python train.py --arch="conformer" --model="self-supervised audio encoder (BEST-RQ)" --dataset="short read English sentences (LibriTTS-R)" --train_examples=26041 --n_mels=64 --hop_length=160 --input="mfcc" --win_length=512 --codebook_size=256 --mask_prob=0.05 --norm="layernorm_no_bias" --activation="geglu" --mlp_ratio=2.67 --head_dim=16 --fused_qkv=false --qk_norm=false --inner_norm=false --drop_path=0.15 --subsampling=4 --layers=6 --width=192 --positions="rope" --kernel_size=31 --init="xavier_uniform" --residual_init="none" --optimizer="muon" --muon_scale="spectral" --lr=0.033 --momentum=0.85 --nesterov=true --orthogonalizer="newton_schulz_5" --adamw_lr_other_params=0.0015 --grad_clip=0.5 --steps=10500 --batch_size=64 --epochs=25.8 --lr_schedule="cosine" --final_lr_fraction=0.01 --warmup_steps=520 --weight_decay=0.01 --adamw_weight_decay_other_params=0.05
Rows from block 2, named by matrix and row number. Rows with one number belong to one neuron. Each number is 50 + 12 x the weight over its row's rms, rounded and kept within 0 to 99. All counts start at 0.
# gate: second MLP gate (model.blocks.2.mlp.gate.weight, 512x192), inputs 96-191
# fc1: second MLP up (model.blocks.2.mlp.fc1.weight, 512x192), inputs 96-191
# fc2: second MLP down (model.blocks.2.mlp.fc2.weight, 192x512, transposed), outputs 96-191
gate.480:64 54 65 34 54 55 62 26 57 58 33 57 69 55 61 41 50 39 45 76 31 61 49 61 42 46 47 80 56 54 49 59 38 35 58 41 59 38 42 26 47 19 41 58 61 48 63 35 37 36 62 56 63 57 23 33 48 50 66 27 57 29 62 36 45 45 39 40 38 43 75 59 51 60 56 38 48 46 41 51 34 65 47 41 48 58 55 63 52 33 34 45 36 73 47 46
fc1.480:41 45 56 49 39 57 69 33 62 59 40 47 42 43 68 54 58 37 46 63 25 49 41 53 55 43 45 74 40 53 34 37 45 51 72 46 69 37 58 32 53 34 65 43 58 29 43 46 45 52 63 52 69 48 34 54 36 40 56 37 37 57 57 67 48 36 32 46 40 50 47 60 62 53 37 19 40 40 51 69 42 39 47 48 58 48 64 68 52 50 35 28 58 67 49 49
fc2.480:61 78 65 67 66 58 29 23 67 35 56 30 42 53 56 27 40 62 53 54 55 55 37 84 80 68 48 48 51 45 53 53 47 36 50 62 39 42 26 36 48 51 48 63 17 63 71 56 52 58 40 60 40 60 40 61 63 47 54 61 59 38 47 57 54 38 41 58 62 48 37 53 29 38 50 54 70 63 59 52 56 59 49 49 68 48 37 54 44 50 55 23 45 35 47 56
gate.481:57 37 36 59 67 50 23 51 60 42 54 54 36 63 42 53 50 63 26 39 74 46 54 59 66 55 45 59 52 51 50 34 26 41 57 40 76 89 54 44 51 58 53 56 47 57 50 58 35 43 52 37 52 62 44 44 44 53 52 61 54 34 44 76 54 36 49 47 60 32 40 52 29 71 66 56 39 43 52 52 60 64 60 44 37 47 46 19 47 58 42 44 52 44 50 53
fc1.481:57 48 52 48 66 64 63 57 40 42 55 41 40 64 58 47 44 55 61 46 80 32 68 55 41 52 48 43 44 51 44 59 21 49 58 37 62 50 40 49 66 49 62 35 44 50 68 48 36 29 45 55 32 58 30 45 39 45 63 52 40 47 50 70 59 44 58 60 49 55 43 54 27 44 59 50 34 40 48 42 66 42 53 50 49 55 53 40 37 63 65 52 42 22 40 44
fc2.481:56 46 37 43 33 41 66 50 36 48 60 35 40 49 38 49 42 44 43 51 56 55 46 72 39 56 36 57 62 58 40 82 62 49 25 64 73 35 66 80 64 66 51 28 70 52 52 63 52 31 50 62 61 51 52 31 52 60 53 41 46 54 28 46 25 42 47 39 44 47 61 48 78 36 63 54 56 57 61 47 29 52 62 38 77 56 32 50 45 51 56 36 36 65 65 70
gate.482:29 76 57 78 51 46 80 31 55 64 42 50 50 38 54 35 64 50 55 36 63 46 49 54 57 56 61 52 32 48 52 47 48 37 43 78 32 28 46 80 62 60 41 30 36 30 58 45 49 68 51 40 55 55 41 48 48 40 35 53 33 59 48 55 30 45 47 81 54 46 31 52 35 41 57 45 51 38 50 44 47 58 58 49 28 57 47 48 52 51 45 16 45 46 52 38
fc1.482:57 23 60 29 57 44 39 53 44 55 49 48 42 67 43 46 51 56 62 51 52 49 56 51 26 41 39 45 27 55 34 53 56 55 46 37 63 40 50 51 58 45 72 75 45 37 52 39 50 37 51 65 56 42 56 61 73 66 53 50 48 40 57 33 50 48 46 30 53 59 50 26 56 56 52 65 35 52 50 59 64 25 66 34 68 49 79 41 41 61 42 58 68 39 58 55
fc2.482:53 59 40 53 55 53 64 50 45 74 58 57 59 48 47 55 61 54 64 59 36 45 65 23 51 74 64 33 66 45 73 34 65 73 44 58 51 60 45 60 52 45 41 49 59 55 57 45 62 47 41 47 46 62 47 19 53 57 61 55 39 62 26 54 43 48 62 40 39 61 73 36 67 53 48 47 41 61 36 66 69 63 58 32 65 31 49 52 49 50 67 62 55 48 59 26
gate.483:36 33 42 50 43 47 51 61 45 62 54 39 59 59 66 56 52 63 46 70 48 36 36 62 47 71 55 56 59 62 46 43 30 58 46 51 89 45 53 50 52 60 47 13 57 63 50 43 57 61 45 34 33 65 64 40 45 28 56 64 47 28 40 46 53 56 38 46 59 56 61 60 58 26 54 50 47 48 48 27 73 35 62 63 62 57 69 48 48 42 62 33 40 53 51 58
fc1.483:45 59 55 61 39 36 42 68 49 47 53 52 36 44 41 48 46 63 59 49 47 49 23 54 44 50 72 50 45 68 35 50 48 67 52 39 57 60 64 50 62 46 39 51 58 46 39 46 28 30 53 49 50 57 56 78 64 61 59 42 51 57 42 84 55 35 40 43 38 69 50 61 51 64 28 50 39 49 69 51 41 22 64 52 66 65 49 57 34 31 38 49 57 45 59 59
fc2.483:36 54 37 51 54 83 40 48 54 30 39 56 38 61 57 45 54 38 67 44 63 59 46 45 48 62 49 36 50 59 31 49 69 52 66 25 48 54 61 42 72 63 70 41 37 37 61 38 54 36 49 37 40 50 34 38 45 47 45 65 59 50 47 64 60 46 44 48 53 59 62 44 48 58 54 66 52 43 64 54 82 29 50 55 53 48 33 57 68 56 28 51 55 44 64 50
gate.484:37 40 37 44 46 45 42 36 50 43 63 53 51 62 66 40 63 40 68 58 65 33 51 45 36 61 60 76 55 46 42 56 32 38 65 42 41 58 43 76 49 38 46 50 41 33 15 32 53 47 42 45 65 44 40 52 44 35 55 53 50 58 57 54 53 35 41 63 34 34 45 48 48 43 53 62 39 58 57 41 50 44 59 44 56 54 59 31 60 41 55 64 43 40 53 66
fc1.484:25 50 40 35 41 34 49 36 60 65 53 67 43 52 24 55 48 34 35 64 53 57 52 50 33 49 26 49 55 35 40 33 39 39 42 56 48 38 32 56 38 57 52 63 45 48 67 42 53 37 36 60 33 52 47 64 49 53 50 22 54 49 33 49 48 26 37 32 60 47 64 54 49 49 65 57 61 46 56 56 59 37 31 33 50 43 54 20 33 34 47 54 56 43 51 79
fc2.484:30 42 48 74 40 49 33 54 42 37 41 84 52 53 45 76 34 63 65 47 43 64 34 40 45 62 55 52 80 57 46 43 65 40 66 47 41 19 48 52 49 63 62 45 49 35 54 59 40 42 62 45 21 66 47 54 46 66 33 49 60 37 69 43 75 26 54 38 64 53 57 48 30 46 56 56 57 30 36 42 56 58 47 54 59 48 52 61 55 39 56 40 48 64 52 64
gate.485:53 65 48 52 40 63 38 51 57 55 36 41 31 52 55 63 62 49 61 41 51 54 42 50 48 74 63 64 46 35 32 31 72 52 55 46 46 75 43 58 51 16 38 59 36 24 37 55 46 50 53 35 70 38 66 56 51 43 47 51 64 41 74 55 58 76 52 31 67 45 60 64 40 45 50 44 33 52 58 54 45 43 70 42 20 57 50 58 56 44 61 20 42 60 48 35
fc1.485:53 48 63 39 53 44 54 51 54 64 52 29 46 56 57 66 52 60 65 33 43 61 49 47 37 52 51 67 40 55 37 29 61 42 50 36 33 67 47 72 34 38 20 58 31 53 53 70 59 46 46 31 44 36 72 52 56 44 41 36 59 47 52 65 50 61 52 39 52 38 44 33 57 62 54 38 24 50 41 44 45 45 67 63 62 54 58 50 42 55 60 59 58 56 27 41
fc2.485:36 63 72 49 48 37 65 34 52 59 71 51 51 42 36 51 48 65 68 66 56 49 48 43 69 34 40 53 39 43 41 47 59 56 37 60 53 44 52 60 55 45 55 55 26 51 31 52 58 44 65 42 71 56 36 39 41 60 68 47 26 39 46 42 41 68 42 65 26 69 37 39 42 51 56 21 51 45 35 45 28 59 49 55 45 56 77 49 65 47 53 63 52 69 44 51
gate.486:54 39 69 40 44 56 51 55 42 53 59 67 24 39 54 53 50 45 78 41 43 51 74 57 57 36 26 59 56 41 52 42 57 17 48 53 53 31 35 30 42 62 41 33 24 67 55 37 52 68 59 71 47 31 54 50 54 48 56 43 51 67 44 74 47 74 40 56 56 41 52 60 36 53 48 46 44 46 55 41 50 48 46 33 63 60 56 47 56 54 53 72 49 60 61 45
fc1.486:48 57 57 35 54 59 69 41 73 69 85 37 52 51 57 56 45 51 49 55 59 37 56 51 57 47 52 59 56 63 55 43 50 19 44 58 47 53 73 73 58 63 39 32 37 38 44 63 47 51 44 60 51 40 33 28 47 44 73 62 45 66 49 51 58 75 47 49 47 62 28 58 23 33 40 39 40 40 59 46 46 55 65 35 56 47 42 50 45 50 65 64 32 46 30 59
fc2.486:69 48 33 51 72 50 34 35 47 53 48 41 54 42 42 67 54 51 65 39 46 59 46 75 49 64 43 32 35 56 46 69 54 68 47 54 46 65 59 34 40 48 49 48 54 29 82 64 41 61 54 31 52 50 48 51 24 61 41 41 68 57 67 48 58 47 32 43 44 63 36 43 60 33 57 69 53 60 40 48 27 55 53 61 17 45 45 66 39 29 62 45 68 29 64 73
gate.487:49 62 49 64 37 44 47 63 63 48 42 82 39 42 63 31 54 56 69 57 61 28 65 50 37 56 51 71 48 29 51 71 41 27 51 56 39 52 19 37 45 31 45 53 53 66 50 49 65 49 39 57 57 52 70 59 49 55 67 50 56 42 47 38 34 61 54 42 46 55 68 49 34 51 46 61 50 66 59 50 68 62 48 54 43 36 34 58 58 29 44 23 55 64 37 25
fc1.487:76 28 38 23 72 55 53 50 61 51 37 51 62 58 58 73 53 48 41 43 70 68 53 56 57 51 60 56 52 55 43 58 64 46 41 63 47 42 53 46 61 65 73 31 38 39 53 50 40 50 32 46 40 60 38 61 47 38 53 41 42 56 58 74 59 57 35 50 46 60 59 74 40 44 54 54 43 46 62 41 43 58 47 55 38 31 47 43 21 69 78 60 57 51 62 53
fc2.487:54 41 40 40 49 61 59 40 58 45 56 42 62 65 38 49 46 43 55 38 66 70 51 41 45 64 48 43 54 30 44 79 50 52 29 50 35 53 49 58 44 42 37 20 60 67 49 58 54 32 59 39 40 37 40 62 50 54 43 35 48 34 40 45 56 36 62 48 42 49 67 43 54 40 56 67 69 56 53 68 55 45 53 56 46 31 59 24 65 31 58 61 54 29 47 35
gate.488:56 44 56 57 51 49 50 55 60 44 46 54 37 53 44 52 21 74 53 42 54 48 39 81 38 61 67 30 57 36 47 37 43 77 61 41 50 62 57 48 53 47 47 45 33 51 27 40 53 45 46 44 36 77 99 43 50 53 35 51 41 38 47 52 48 44 46 65 57 52 53 45 56 36 61 59 55 52 52 65 49 47 63 43 65 37 34 49 61 55 63 65 59 56 42 25
fc1.488:48 56 43 46 27 59 40 36 49 54 77 41 39 55 51 42 34 60 60 41 38 51 47 43 43 58 48 51 60 61 58 40 49 52 34 43 43 29 27 34 59 52 50 44 43 26 45 42 47 62 60 70 58 38 58 63 40 46 51 66 41 49 69 46 60 40 34 75 57 60 55 57 58 57 67 44 65 29 44 53 58 46 45 25 58 44 32 54 59 55 47 55 49 55 64 71
fc2.488:43 54 36 44 59 52 33 47 56 30 58 54 42 41 55 47 55 69 57 46 63 55 50 48 56 36 37 48 32 42 38 63 57 23 51 35 65 57 64 44 42 59 40 53 69 56 48 64 48 55 54 51 56 57 60 43 62 61 51 39 87 32 36 45 25 72 47 72 36 55 39 54 34 49 37 38 73 43 40 60 57 74 60 51 43 52 36 25 44 51 48 63 44 37 50 34
gate.490:44 38 49 56 86 48 57 27 55 64 46 57 41 41 45 55 58 24 77 66 56 49 56 37 42 57 66 60 65 42 40 55 40 52 59 62 67 56 40 67 48 48 32 49 45 50 49 51 52 60 69 50 61 56 57 52 43 51 38 77 49 38 60 55 59 45 43 57 47 57 62 70 35 48 37 48 48 62 43 41 43 63 53 49 37 42 55 52 63 50 52 42 46 65 29 52
fc1.490:58 43 60 33 64 53 64 31 79 47 38 49 42 42 52 55 55 35 71 79 45 57 64 32 36 44 61 50 70 48 35 36 48 69 63 58 47 68 41 81 44 32 31 54 46 47 34 79 47 60 68 33 43 54 62 55 60 59 47 60 52 51 51 47 54 49 68 64 60 44 36 71 42 57 61 55 46 66 41 55 44 61 51 48 30 44 59 36 61 41 68 42 54 60 64 53
fc2.490:53 50 30 59 50 51 59 66 32 53 61 42 70 62 23 42 45 50 47 45 54 40 31 44 58 32 59 48 40 38 65 55 67 74 57 44 52 33 46 61 46 58 46 50 35 51 36 71 68 45 52 46 66 42 55 75 45 67 49 46 50 62 36 53 68 75 56 55 50 58 65 41 38 51 39 52 55 48 55 30 46 65 39 70 38 47 34 50 57 49 47 38 47 49 36 56
gate.491:27 42 63 62 56 44 51 46 55 57 57 67 62 72 48 44 31 40 43 45 50 46 46 80 49 31 43 48 64 53 53 57 50 44 71 58 51 47 41 46 35 35 38 42 54 42 37 61 47 59 25 65 66 52 60 45 57 65 53 56 64 55 36 48 45 43 42 28 54 57 51 32 46 23 26 44 48 44 22 44 31 43 55 64 55 53 62 63 56 44 38 29 33 56 41 36
fc1.491:66 62 43 55 59 30 54 48 38 42 63 39 30 45 67 45 78 60 53 51 40 34 54 55 68 50 55 55 50 56 30 69 35 53 51 55 35 34 60 42 44 52 45 41 30 64 93 33 46 60 71 66 54 49 50 31 47 46 32 55 63 47 51 62 67 51 56 63 55 52 49 74 33 62 65 60 33 65 50 42 57 50 41 64 49 42 42 36 42 35 46 61 44 48 37 48
fc2.491:64 34 47 54 66 55 34 42 56 53 50 53 37 41 47 33 12 52 39 61 58 60 34 76 32 64 51 46 56 33 43 57 47 29 52 66 46 48 56 67 44 35 51 42 52 41 55 68 72 41 24 54 62 54 54 45 47 48 52 34 48 33 36 32 49 53 49 38 48 18 53 31 59 56 65 60 48 32 67 60 68 45 45 25 28 54 36 50 55 58 60 39 57 69 54 43
gate.492:34 52 33 52 63 55 59 31 41 39 66 66 63 45 43 61 61 36 43 48 50 45 58 45 55 66 60 51 46 56 26 38 24 60 66 61 34 65 25 73 37 31 52 64 70 61 44 41 41 39 33 51 57 35 26 55 52 54 46 49 45 46 52 55 47 24 39 49 48 58 33 63 43 45 65 29 63 46 75 43 41 48 68 39 52 53 20 60 63 36 58 58 49 38 61 41
fc1.492:53 73 55 49 59 58 52 60 50 51 65 44 52 43 54 45 45 57 43 44 50 71 51 59 44 43 30 33 51 51 42 51 73 42 53 37 61 49 50 36 26 64 51 40 37 45 49 35 56 62 61 62 54 63 53 51 36 61 58 35 29 51 53 55 60 53 63 51 54 52 51 36 51 54 61 58 38 42 44 43 28 54 56 65 55 74 55 57 53 64 65 63 48 63 32 52
fc2.492:65 36 65 27 50 48 56 50 56 37 47 37 75 36 54 69 51 48 35 31 48 39 49 50 45 61 46 75 46 47 64 31 54 59 55 67 55 36 57 49 60 55 40 44 30 53 57 45 71 52 70 61 58 59 51 47 48 49 22 64 26 55 37 56 46 52 48 35 55 44 42 55 56 41 48 27 55 58 57 73 66 61 76 71 55 46 64 64 57 43 23 69 44 67 41 46
gate.493:43 44 73 43 54 67 56 52 47 49 46 44 60 64 48 52 50 38 63 54 44 61 40 51 49 42 48 46 58 29 43 27 62 38 37 49 50 60 54 58 74 69 60 32 71 71 49 07 45 55 45 58 60 49 50 51 63 35 38 63 19 51 56 36 44 58 37 42 46 49 47 43 52 71 57 40 64 40 69 54 59 77 59 57 49 64 48 58 51 60 46 48 41 56 47 49
fc1.493:43 41 32 41 56 45 83 39 49 67 46 46 44 51 53 54 36 58 54 48 53 40 44 43 36 53 54 46 55 69 55 38 62 54 61 43 49 38 59 60 42 43 51 43 53 58 33 58 39 39 43 44 41 53 43 46 34 49 41 43 49 51 28 48 46 37 53 58 70 44 48 63 32 52 41 39 32 49 49 26 45 43 63 54 47 45 72 57 74 50 55 65 50 44 55 39
fc2.493:50 57 42 59 52 51 60 28 46 35 41 64 38 59 34 36 41 35 58 55 60 65 40 56 67 55 32 64 59 54 54 55 48 57 55 54 50 52 37 55 43 50 63 63 45 62 49 55 49 39 63 38 43 56 62 39 44 53 47 57 32 49 38 59 45 48 51 48 58 34 61 50 44 41 40 67 59 53 63 54 45 52 64 45 60 58 57 59 66 46 55 40 38 62 64 34
gate.494:42 57 38 56 49 49 57 46 31 54 11 54 61 49 55 64 39 67 59 60 76 63 54 54 52 56 48 53 30 25 47 62 57 41 32 56 39 60 58 57 59 30 61 60 52 60 65 20 47 49 34 37 63 56 72 38 63 37 48 50 49 52 57 53 50 54 50 52 46 62 57 32 48 38 30 26 24 24 48 50 62 72 43 47 63 57 51 61 65 28 41 43 35 53 42 49
fc1.494:56 83 27 58 49 37 71 56 39 29 51 52 48 52 30 52 34 59 64 39 73 65 47 69 48 42 62 68 61 62 31 46 44 55 56 48 52 53 65 43 72 46 49 62 43 51 41 22 33 42 45 48 63 58 72 42 43 51 56 38 41 51 62 52 59 42 59 57 53 45 53 57 70 49 33 38 63 41 48 56 50 63 23 53 70 46 61 64 51 48 28 42 46 47 54 47
fc2.494:40 66 40 38 35 58 48 59 45 40 52 64 46 41 58 77 37 70 49 39 61 33 58 57 54 43 65 64 39 32 39 47 56 34 39 38 43 49 35 52 65 60 59 41 37 20 42 66 59 66 21 62 69 54 43 52 51 63 48 56 38 58 73 79 46 56 43 59 47 47 20 42 58 49 46 50 50 55 51 53 52 44 65 55 45 61 50 47 40 53 48 46 50 74 30 62
gate.495:53 31 35 45 43 44 54 65 51 36 59 57 43 40 45 61 46 59 31 59 66 63 48 50 65 58 56 43 43 63 33 33 54 36 42 48 47 49 26 50 38 45 47 48 11 45 52 48 73 36 40 66 62 42 35 54 36 51 53 44 62 39 51 46 54 47 43 53 53 67 62 83 55 53 64 72 52 39 48 69 64 55 42 41 28 37 65 77 63 40 41 49 40 60 64 53
fc1.495:71 51 25 64 66 55 44 48 64 51 28 50 31 41 52 40 23 25 40 51 28 59 44 49 39 48 45 63 47 42 49 60 37 72 71 56 58 56 74 72 53 46 51 59 58 41 45 40 23 52 43 43 53 47 78 60 58 51 44 77 52 56 33 55 55 35 63 54 50 40 46 47 50 48 33 34 36 37 70 56 59 61 57 44 50 68 39 35 24 29 51 49 44 59 40 36
fc2.495:41 47 56 67 59 50 64 51 33 61 56 41 52 45 34 47 61 50 46 54 45 66 81 66 48 48 42 75 58 50 42 37 50 57 61 50 61 41 55 51 62 52 61 60 37 33 52 19 75 42 62 42 46 66 28 39 50 42 41 57 39 47 53 54 33 53 49 73 62 57 24 57 51 62 30 43 62 52 59 51 28 53 57 47 44 23 41 37 61 46 49 53 76 61 65 68
gate.496:70 55 55 49 21 54 46 75 42 66 54 53 61 32 57 50 69 33 64 60 45 57 64 72 49 46 69 46 27 39 52 49 48 46 62 38 42 30 38 70 27 37 49 33 43 42 47 63 55 53 41 59 27 45 47 73 41 29 55 60 55 36 52 48 40 69 24 58 47 43 63 57 57 60 42 49 69 41 65 45 58 39 45 51 39 55 50 33 59 50 53 48 47 46 48 59
fc1.496:49 48 40 47 58 67 48 70 27 50 57 53 54 50 56 64 58 63 69 54 50 43 49 69 74 25 45 52 43 71 67 50 47 29 33 44 63 57 69 47 47 59 60 33 46 53 53 73 39 30 57 43 64 45 64 27 58 41 44 69 52 74 34 39 41 58 34 56 60 51 55 32 53 50 41 38 56 40 60 58 44 38 51 35 54 66 32 58 50 45 43 55 71 52 34 33
fc2.496:64 48 19 53 70 61 34 71 60 46 63 51 63 59 55 54 31 36 64 36 31 62 48 53 44 37 50 61 46 61 52 40 31 63 47 47 65 47 75 49 42 73 55 49 32 55 70 66 57 52 79 45 58 69 52 50 50 32 38 46 58 63 46 54 35 31 52 47 69 55 54 49 45 45 34 50 61 44 62 57 43 37 47 45 31 58 42 58 41 63 38 51 27 38 52 58
gate.497:43 52 45 60 35 53 50 40 43 50 55 47 44 45 81 58 34 62 51 61 56 47 83 61 29 59 40 25 39 69 42 15 50 54 46 60 58 49 30 41 81 53 45 25 54 36 44 48 58 48 41 32 48 58 23 38 55 54 62 85 62 48 48 49 46 57 42 61 57 39 65 54 55 36 66 45 58 43 40 26 50 47 59 58 43 24 57 56 45 49 68 65 66 53 52 27
fc1.497:55 63 36 38 49 42 47 53 49 38 49 44 44 45 25 45 41 48 40 52 47 60 35 36 60 31 48 48 55 33 61 61 47 41 52 49 72 62 42 41 65 38 38 51 60 51 65 30 50 41 45 32 68 76 55 50 39 64 43 31 51 36 35 35 62 49 55 46 54 34 52 42 30 45 44 63 55 55 32 45 56 49 50 46 75 85 47 42 40 51 36 74 48 73 64 30
fc2.497:47 59 57 49 50 32 26 50 42 51 47 38 46 57 56 74 57 39 42 49 40 42 48 38 53 48 65 59 53 42 12 30 37 60 46 42 47 57 51 52 53 71 26 38 49 42 62 47 51 43 48 67 82 44 61 57 65 56 57 27 62 46 45 36 50 62 47 48 63 51 44 36 26 78 53 58 36 58 59 41 37 35 54 44 53 60 46 41 45 27 49 43 44 70 57 46
gate.498:57 58 49 41 61 35 56 42 39 52 48 51 45 49 55 46 55 49 54 49 42 69 50 54 22 46 48 35 23 59 49 43 57 56 57 59 63 46 48 44 60 39 41 15 41 58 54 70 63 53 49 40 71 15 50 32 62 47 42 67 40 47 61 45 43 57 45 28 64 38 35 53 46 66 42 32 43 46 48 35 62 54 70 53 57 22 54 68 63 49 53 74 55 57 29 47
fc1.498:43 49 67 57 43 55 34 53 57 59 51 45 62 71 47 45 42 43 38 61 56 56 40 32 49 45 42 48 65 29 52 69 57 55 40 52 76 57 55 63 20 57 60 50 57 46 43 51 46 15 29 43 67 54 51 83 48 37 50 71 44 66 36 54 49 62 62 58 64 32 49 46 38 40 39 58 61 21 42 58 52 49 42 48 44 69 54 56 44 46 47 44 56 38 47 43
fc2.498:50 60 58 71 53 56 37 56 48 44 44 50 51 40 65 62 38 61 47 55 27 61 63 27 55 31 54 54 45 44 23 44 56 58 54 55 55 45 75 55 64 80 49 39 35 50 69 61 70 46 66 59 40 66 30 64 50 52 46 34 59 54 44 62 52 30 38 30 40 48 58 49 67 44 33 40 54 57 47 68 69 48 33 45 76 58 66 50 65 52 74 39 52 26 41 44
gate.499:30 34 45 51 47 57 62 54 60 47 44 44 67 52 23 51 39 45 39 46 53 53 56 47 47 46 59 52 49 32 32 49 45 44 26 73 47 42 35 41 51 43 56 46 37 56 49 44 54 42 50 67 28 42 47 68 52 46 61 45 51 46 44 61 57 52 41 68 52 43 43 41 33 39 57 26 56 38 82 39 50 40 48 45 38 51 59 69 62 52 65 46 50 60 65 72
fc1.499:40 55 36 36 79 36 59 59 47 59 68 48 61 61 59 56 46 59 32 41 59 59 16 66 36 59 43 56 43 48 69 44 36 49 40 65 46 46 46 48 62 46 69 46 26 65 28 43 56 52 60 30 53 67 50 50 47 59 49 54 75 41 60 66 33 43 56 59 44 21 62 66 49 51 59 46 41 60 60 76 44 59 57 55 70 46 22 54 49 46 58 61 51 42 69 51
fc2.499:53 53 54 46 58 52 59 53 38 53 37 23 53 35 48 49 21 39 37 42 50 69 53 45 54 65 35 54 58 59 58 46 46 54 37 48 67 29 38 49 53 30 60 54 69 49 44 66 48 54 49 60 42 81 54 66 19 34 61 44 70 31 44 49 67 28 38 39 60 18 51 57 52 26 38 43 58 34 67 44 69 30 46 53 52 53 37 70 62 29 58 51 22 43 52 60
gate.500:62 40 38 57 42 63 46 54 41 49 63 68 53 42 59 78 39 56 49 52 24 58 43 46 38 51 50 68 76 28 39 25 29 32 51 62 61 43 38 48 56 41 47 44 32 79 51 45 30 52 61 62 44 53 64 53 41 38 55 52 42 39 59 78 39 20 40 41 44 41 39 49 67 68 61 50 61 55 47 53 47 39 42 47 60 43 62 43 43 53 41 38 47 37 56 43
fc1.500:35 49 52 42 38 36 53 56 36 45 37 48 57 52 47 43 64 44 81 60 60 45 63 54 41 61 53 45 56 41 47 23 82 34 62 22 46 47 24 76 42 57 63 50 36 37 49 40 45 54 60 35 28 51 62 61 54 58 80 32 46 68 40 62 46 35 64 45 62 65 46 61 62 47 52 55 36 59 51 35 54 55 56 52 56 44 40 58 55 49 56 57 47 39 42 23
fc2.500:53 61 61 38 32 60 52 47 55 37 55 69 40 44 25 51 47 58 63 70 57 57 52 58 37 43 23 77 47 50 53 73 63 59 68 33 52 55 60 83 54 55 62 61 41 38 34 41 55 48 42 48 40 44 51 55 46 62 53 39 60 48 54 43 18 52 40 43 56 36 54 57 84 29 63 53 38 55 58 46 60 58 26 60 45 37 64 49 57 53 43 50 34 33 61 57
gate.501:59 57 39 47 54 41 49 66 66 33 63 46 32 54 40 60 48 52 58 41 48 27 53 55 54 53 40 51 63 29 32 58 69 22 61 57 52 63 39 36 54 55 55 48 60 25 48 42 64 47 35 60 50 38 49 49 78 48 50 28 36 36 45 48 76 37 36 50 40 22 52 46 58 53 47 47 51 57 49 36 56 41 52 46 38 43 36 50 59 38 46 39 58 26 57 66
fc1.501:26 50 47 63 53 63 46 37 52 59 56 62 58 49 48 51 43 60 57 86 39 71 43 46 53 60 49 37 41 56 38 43 43 74 54 47 61 62 50 60 65 58 40 49 57 77 61 71 23 74 73 60 49 54 39 43 43 46 64 50 63 52 54 56 31 55 73 39 65 67 58 58 39 47 39 37 44 52 49 63 25 48 16 62 67 55 55 37 46 54 55 75 68 72 43 60
fc2.501:57 47 44 38 40 53 39 56 72 43 57 35 46 54 65 51 49 57 60 58 39 46 47 63 44 69 53 31 44 32 53 58 62 40 61 39 61 40 38 27 63 57 59 46 58 39 64 34 73 55 36 58 31 33 40 36 33 36 54 49 36 41 57 62 51 25 58 62 42 41 32 39 41 45 51 43 42 59 57 51 49 75 71 39 49 60 46 36 55 50 40 53 41 58 63 60
gate.502:43 58 65 40 49 47 66 57 39 47 48 72 49 23 50 60 47 41 58 50 45 48 58 57 50 43 35 36 38 43 52 48 32 39 65 55 37 69 34 81 68 55 64 41 41 52 43 57 50 44 54 41 62 84 52 60 60 38 73 36 53 55 46 50 58 38 57 53 64 51 43 20 38 43 59 56 67 64 67 54 57 68 66 64 33 40 59 55 71 30 77 39 59 48 47 42
fc1.502:55 40 54 54 56 32 58 48 45 41 29 64 41 53 42 46 38 31 57 34 63 57 33 50 63 33 50 55 50 59 54 29 35 71 44 58 50 34 34 86 51 51 64 42 49 48 54 74 69 57 45 25 46 54 58 41 53 46 49 66 50 66 40 78 45 56 42 58 45 61 49 48 42 53 30 48 40 38 54 55 38 53 59 53 37 50 43 61 66 37 49 50 52 40 46 39
fc2.502:58 34 56 57 53 45 53 73 70 74 64 44 56 49 55 72 54 35 63 51 65 55 55 60 63 66 42 30 47 41 64 32 37 49 60 56 44 48 44 67 61 48 57 49 46 51 39 68 48 44 48 43 36 47 33 37 63 36 44 58 60 56 43 49 50 52 42 48 41 43 52 51 48 72 50 37 21 43 40 38 56 48 37 66 54 27 53 61 63 19 63 49 69 57 73 47
gate.503:39 50 47 67 60 51 38 38 59 36 60 64 50 45 59 45 73 31 27 62 48 57 37 63 45 61 54 51 41 48 53 55 31 76 41 56 40 44 46 51 37 66 64 40 40 55 33 41 51 63 45 36 65 24 35 61 54 39 55 73 55 54 54 48 30 63 28 48 49 39 47 55 53 75 71 99 49 45 61 54 53 58 44 56 69 58 52 32 58 38 38 64 47 64 45 27
fc1.503:41 42 33 48 58 27 18 32 38 67 61 50 39 46 50 44 42 43 51 61 66 47 59 69 45 54 53 72 43 51 54 44 46 52 48 42 69 54 39 63 45 52 59 61 66 52 40 52 46 62 54 44 20 65 58 47 18 64 30 44 28 62 46 22 40 54 53 32 39 35 47 33 38 42 47 57 48 60 55 54 57 75 53 47 60 32 47 61 51 61 56 59 34 51 32 44
fc2.503:41 72 44 61 53 39 36 36 62 66 36 62 38 31 54 63 28 25 53 64 53 17 36 40 45 46 36 52 22 46 55 47 25 61 53 51 51 46 52 84 52 58 40 71 58 49 52 39 48 52 58 45 37 51 28 61 18 52 57 56 38 58 55 17 46 46 56 33 56 65 38 55 63 37 40 41 55 38 58 34 43 70 52 28 41 45 58 57 49 44 62 48 57 39 63 66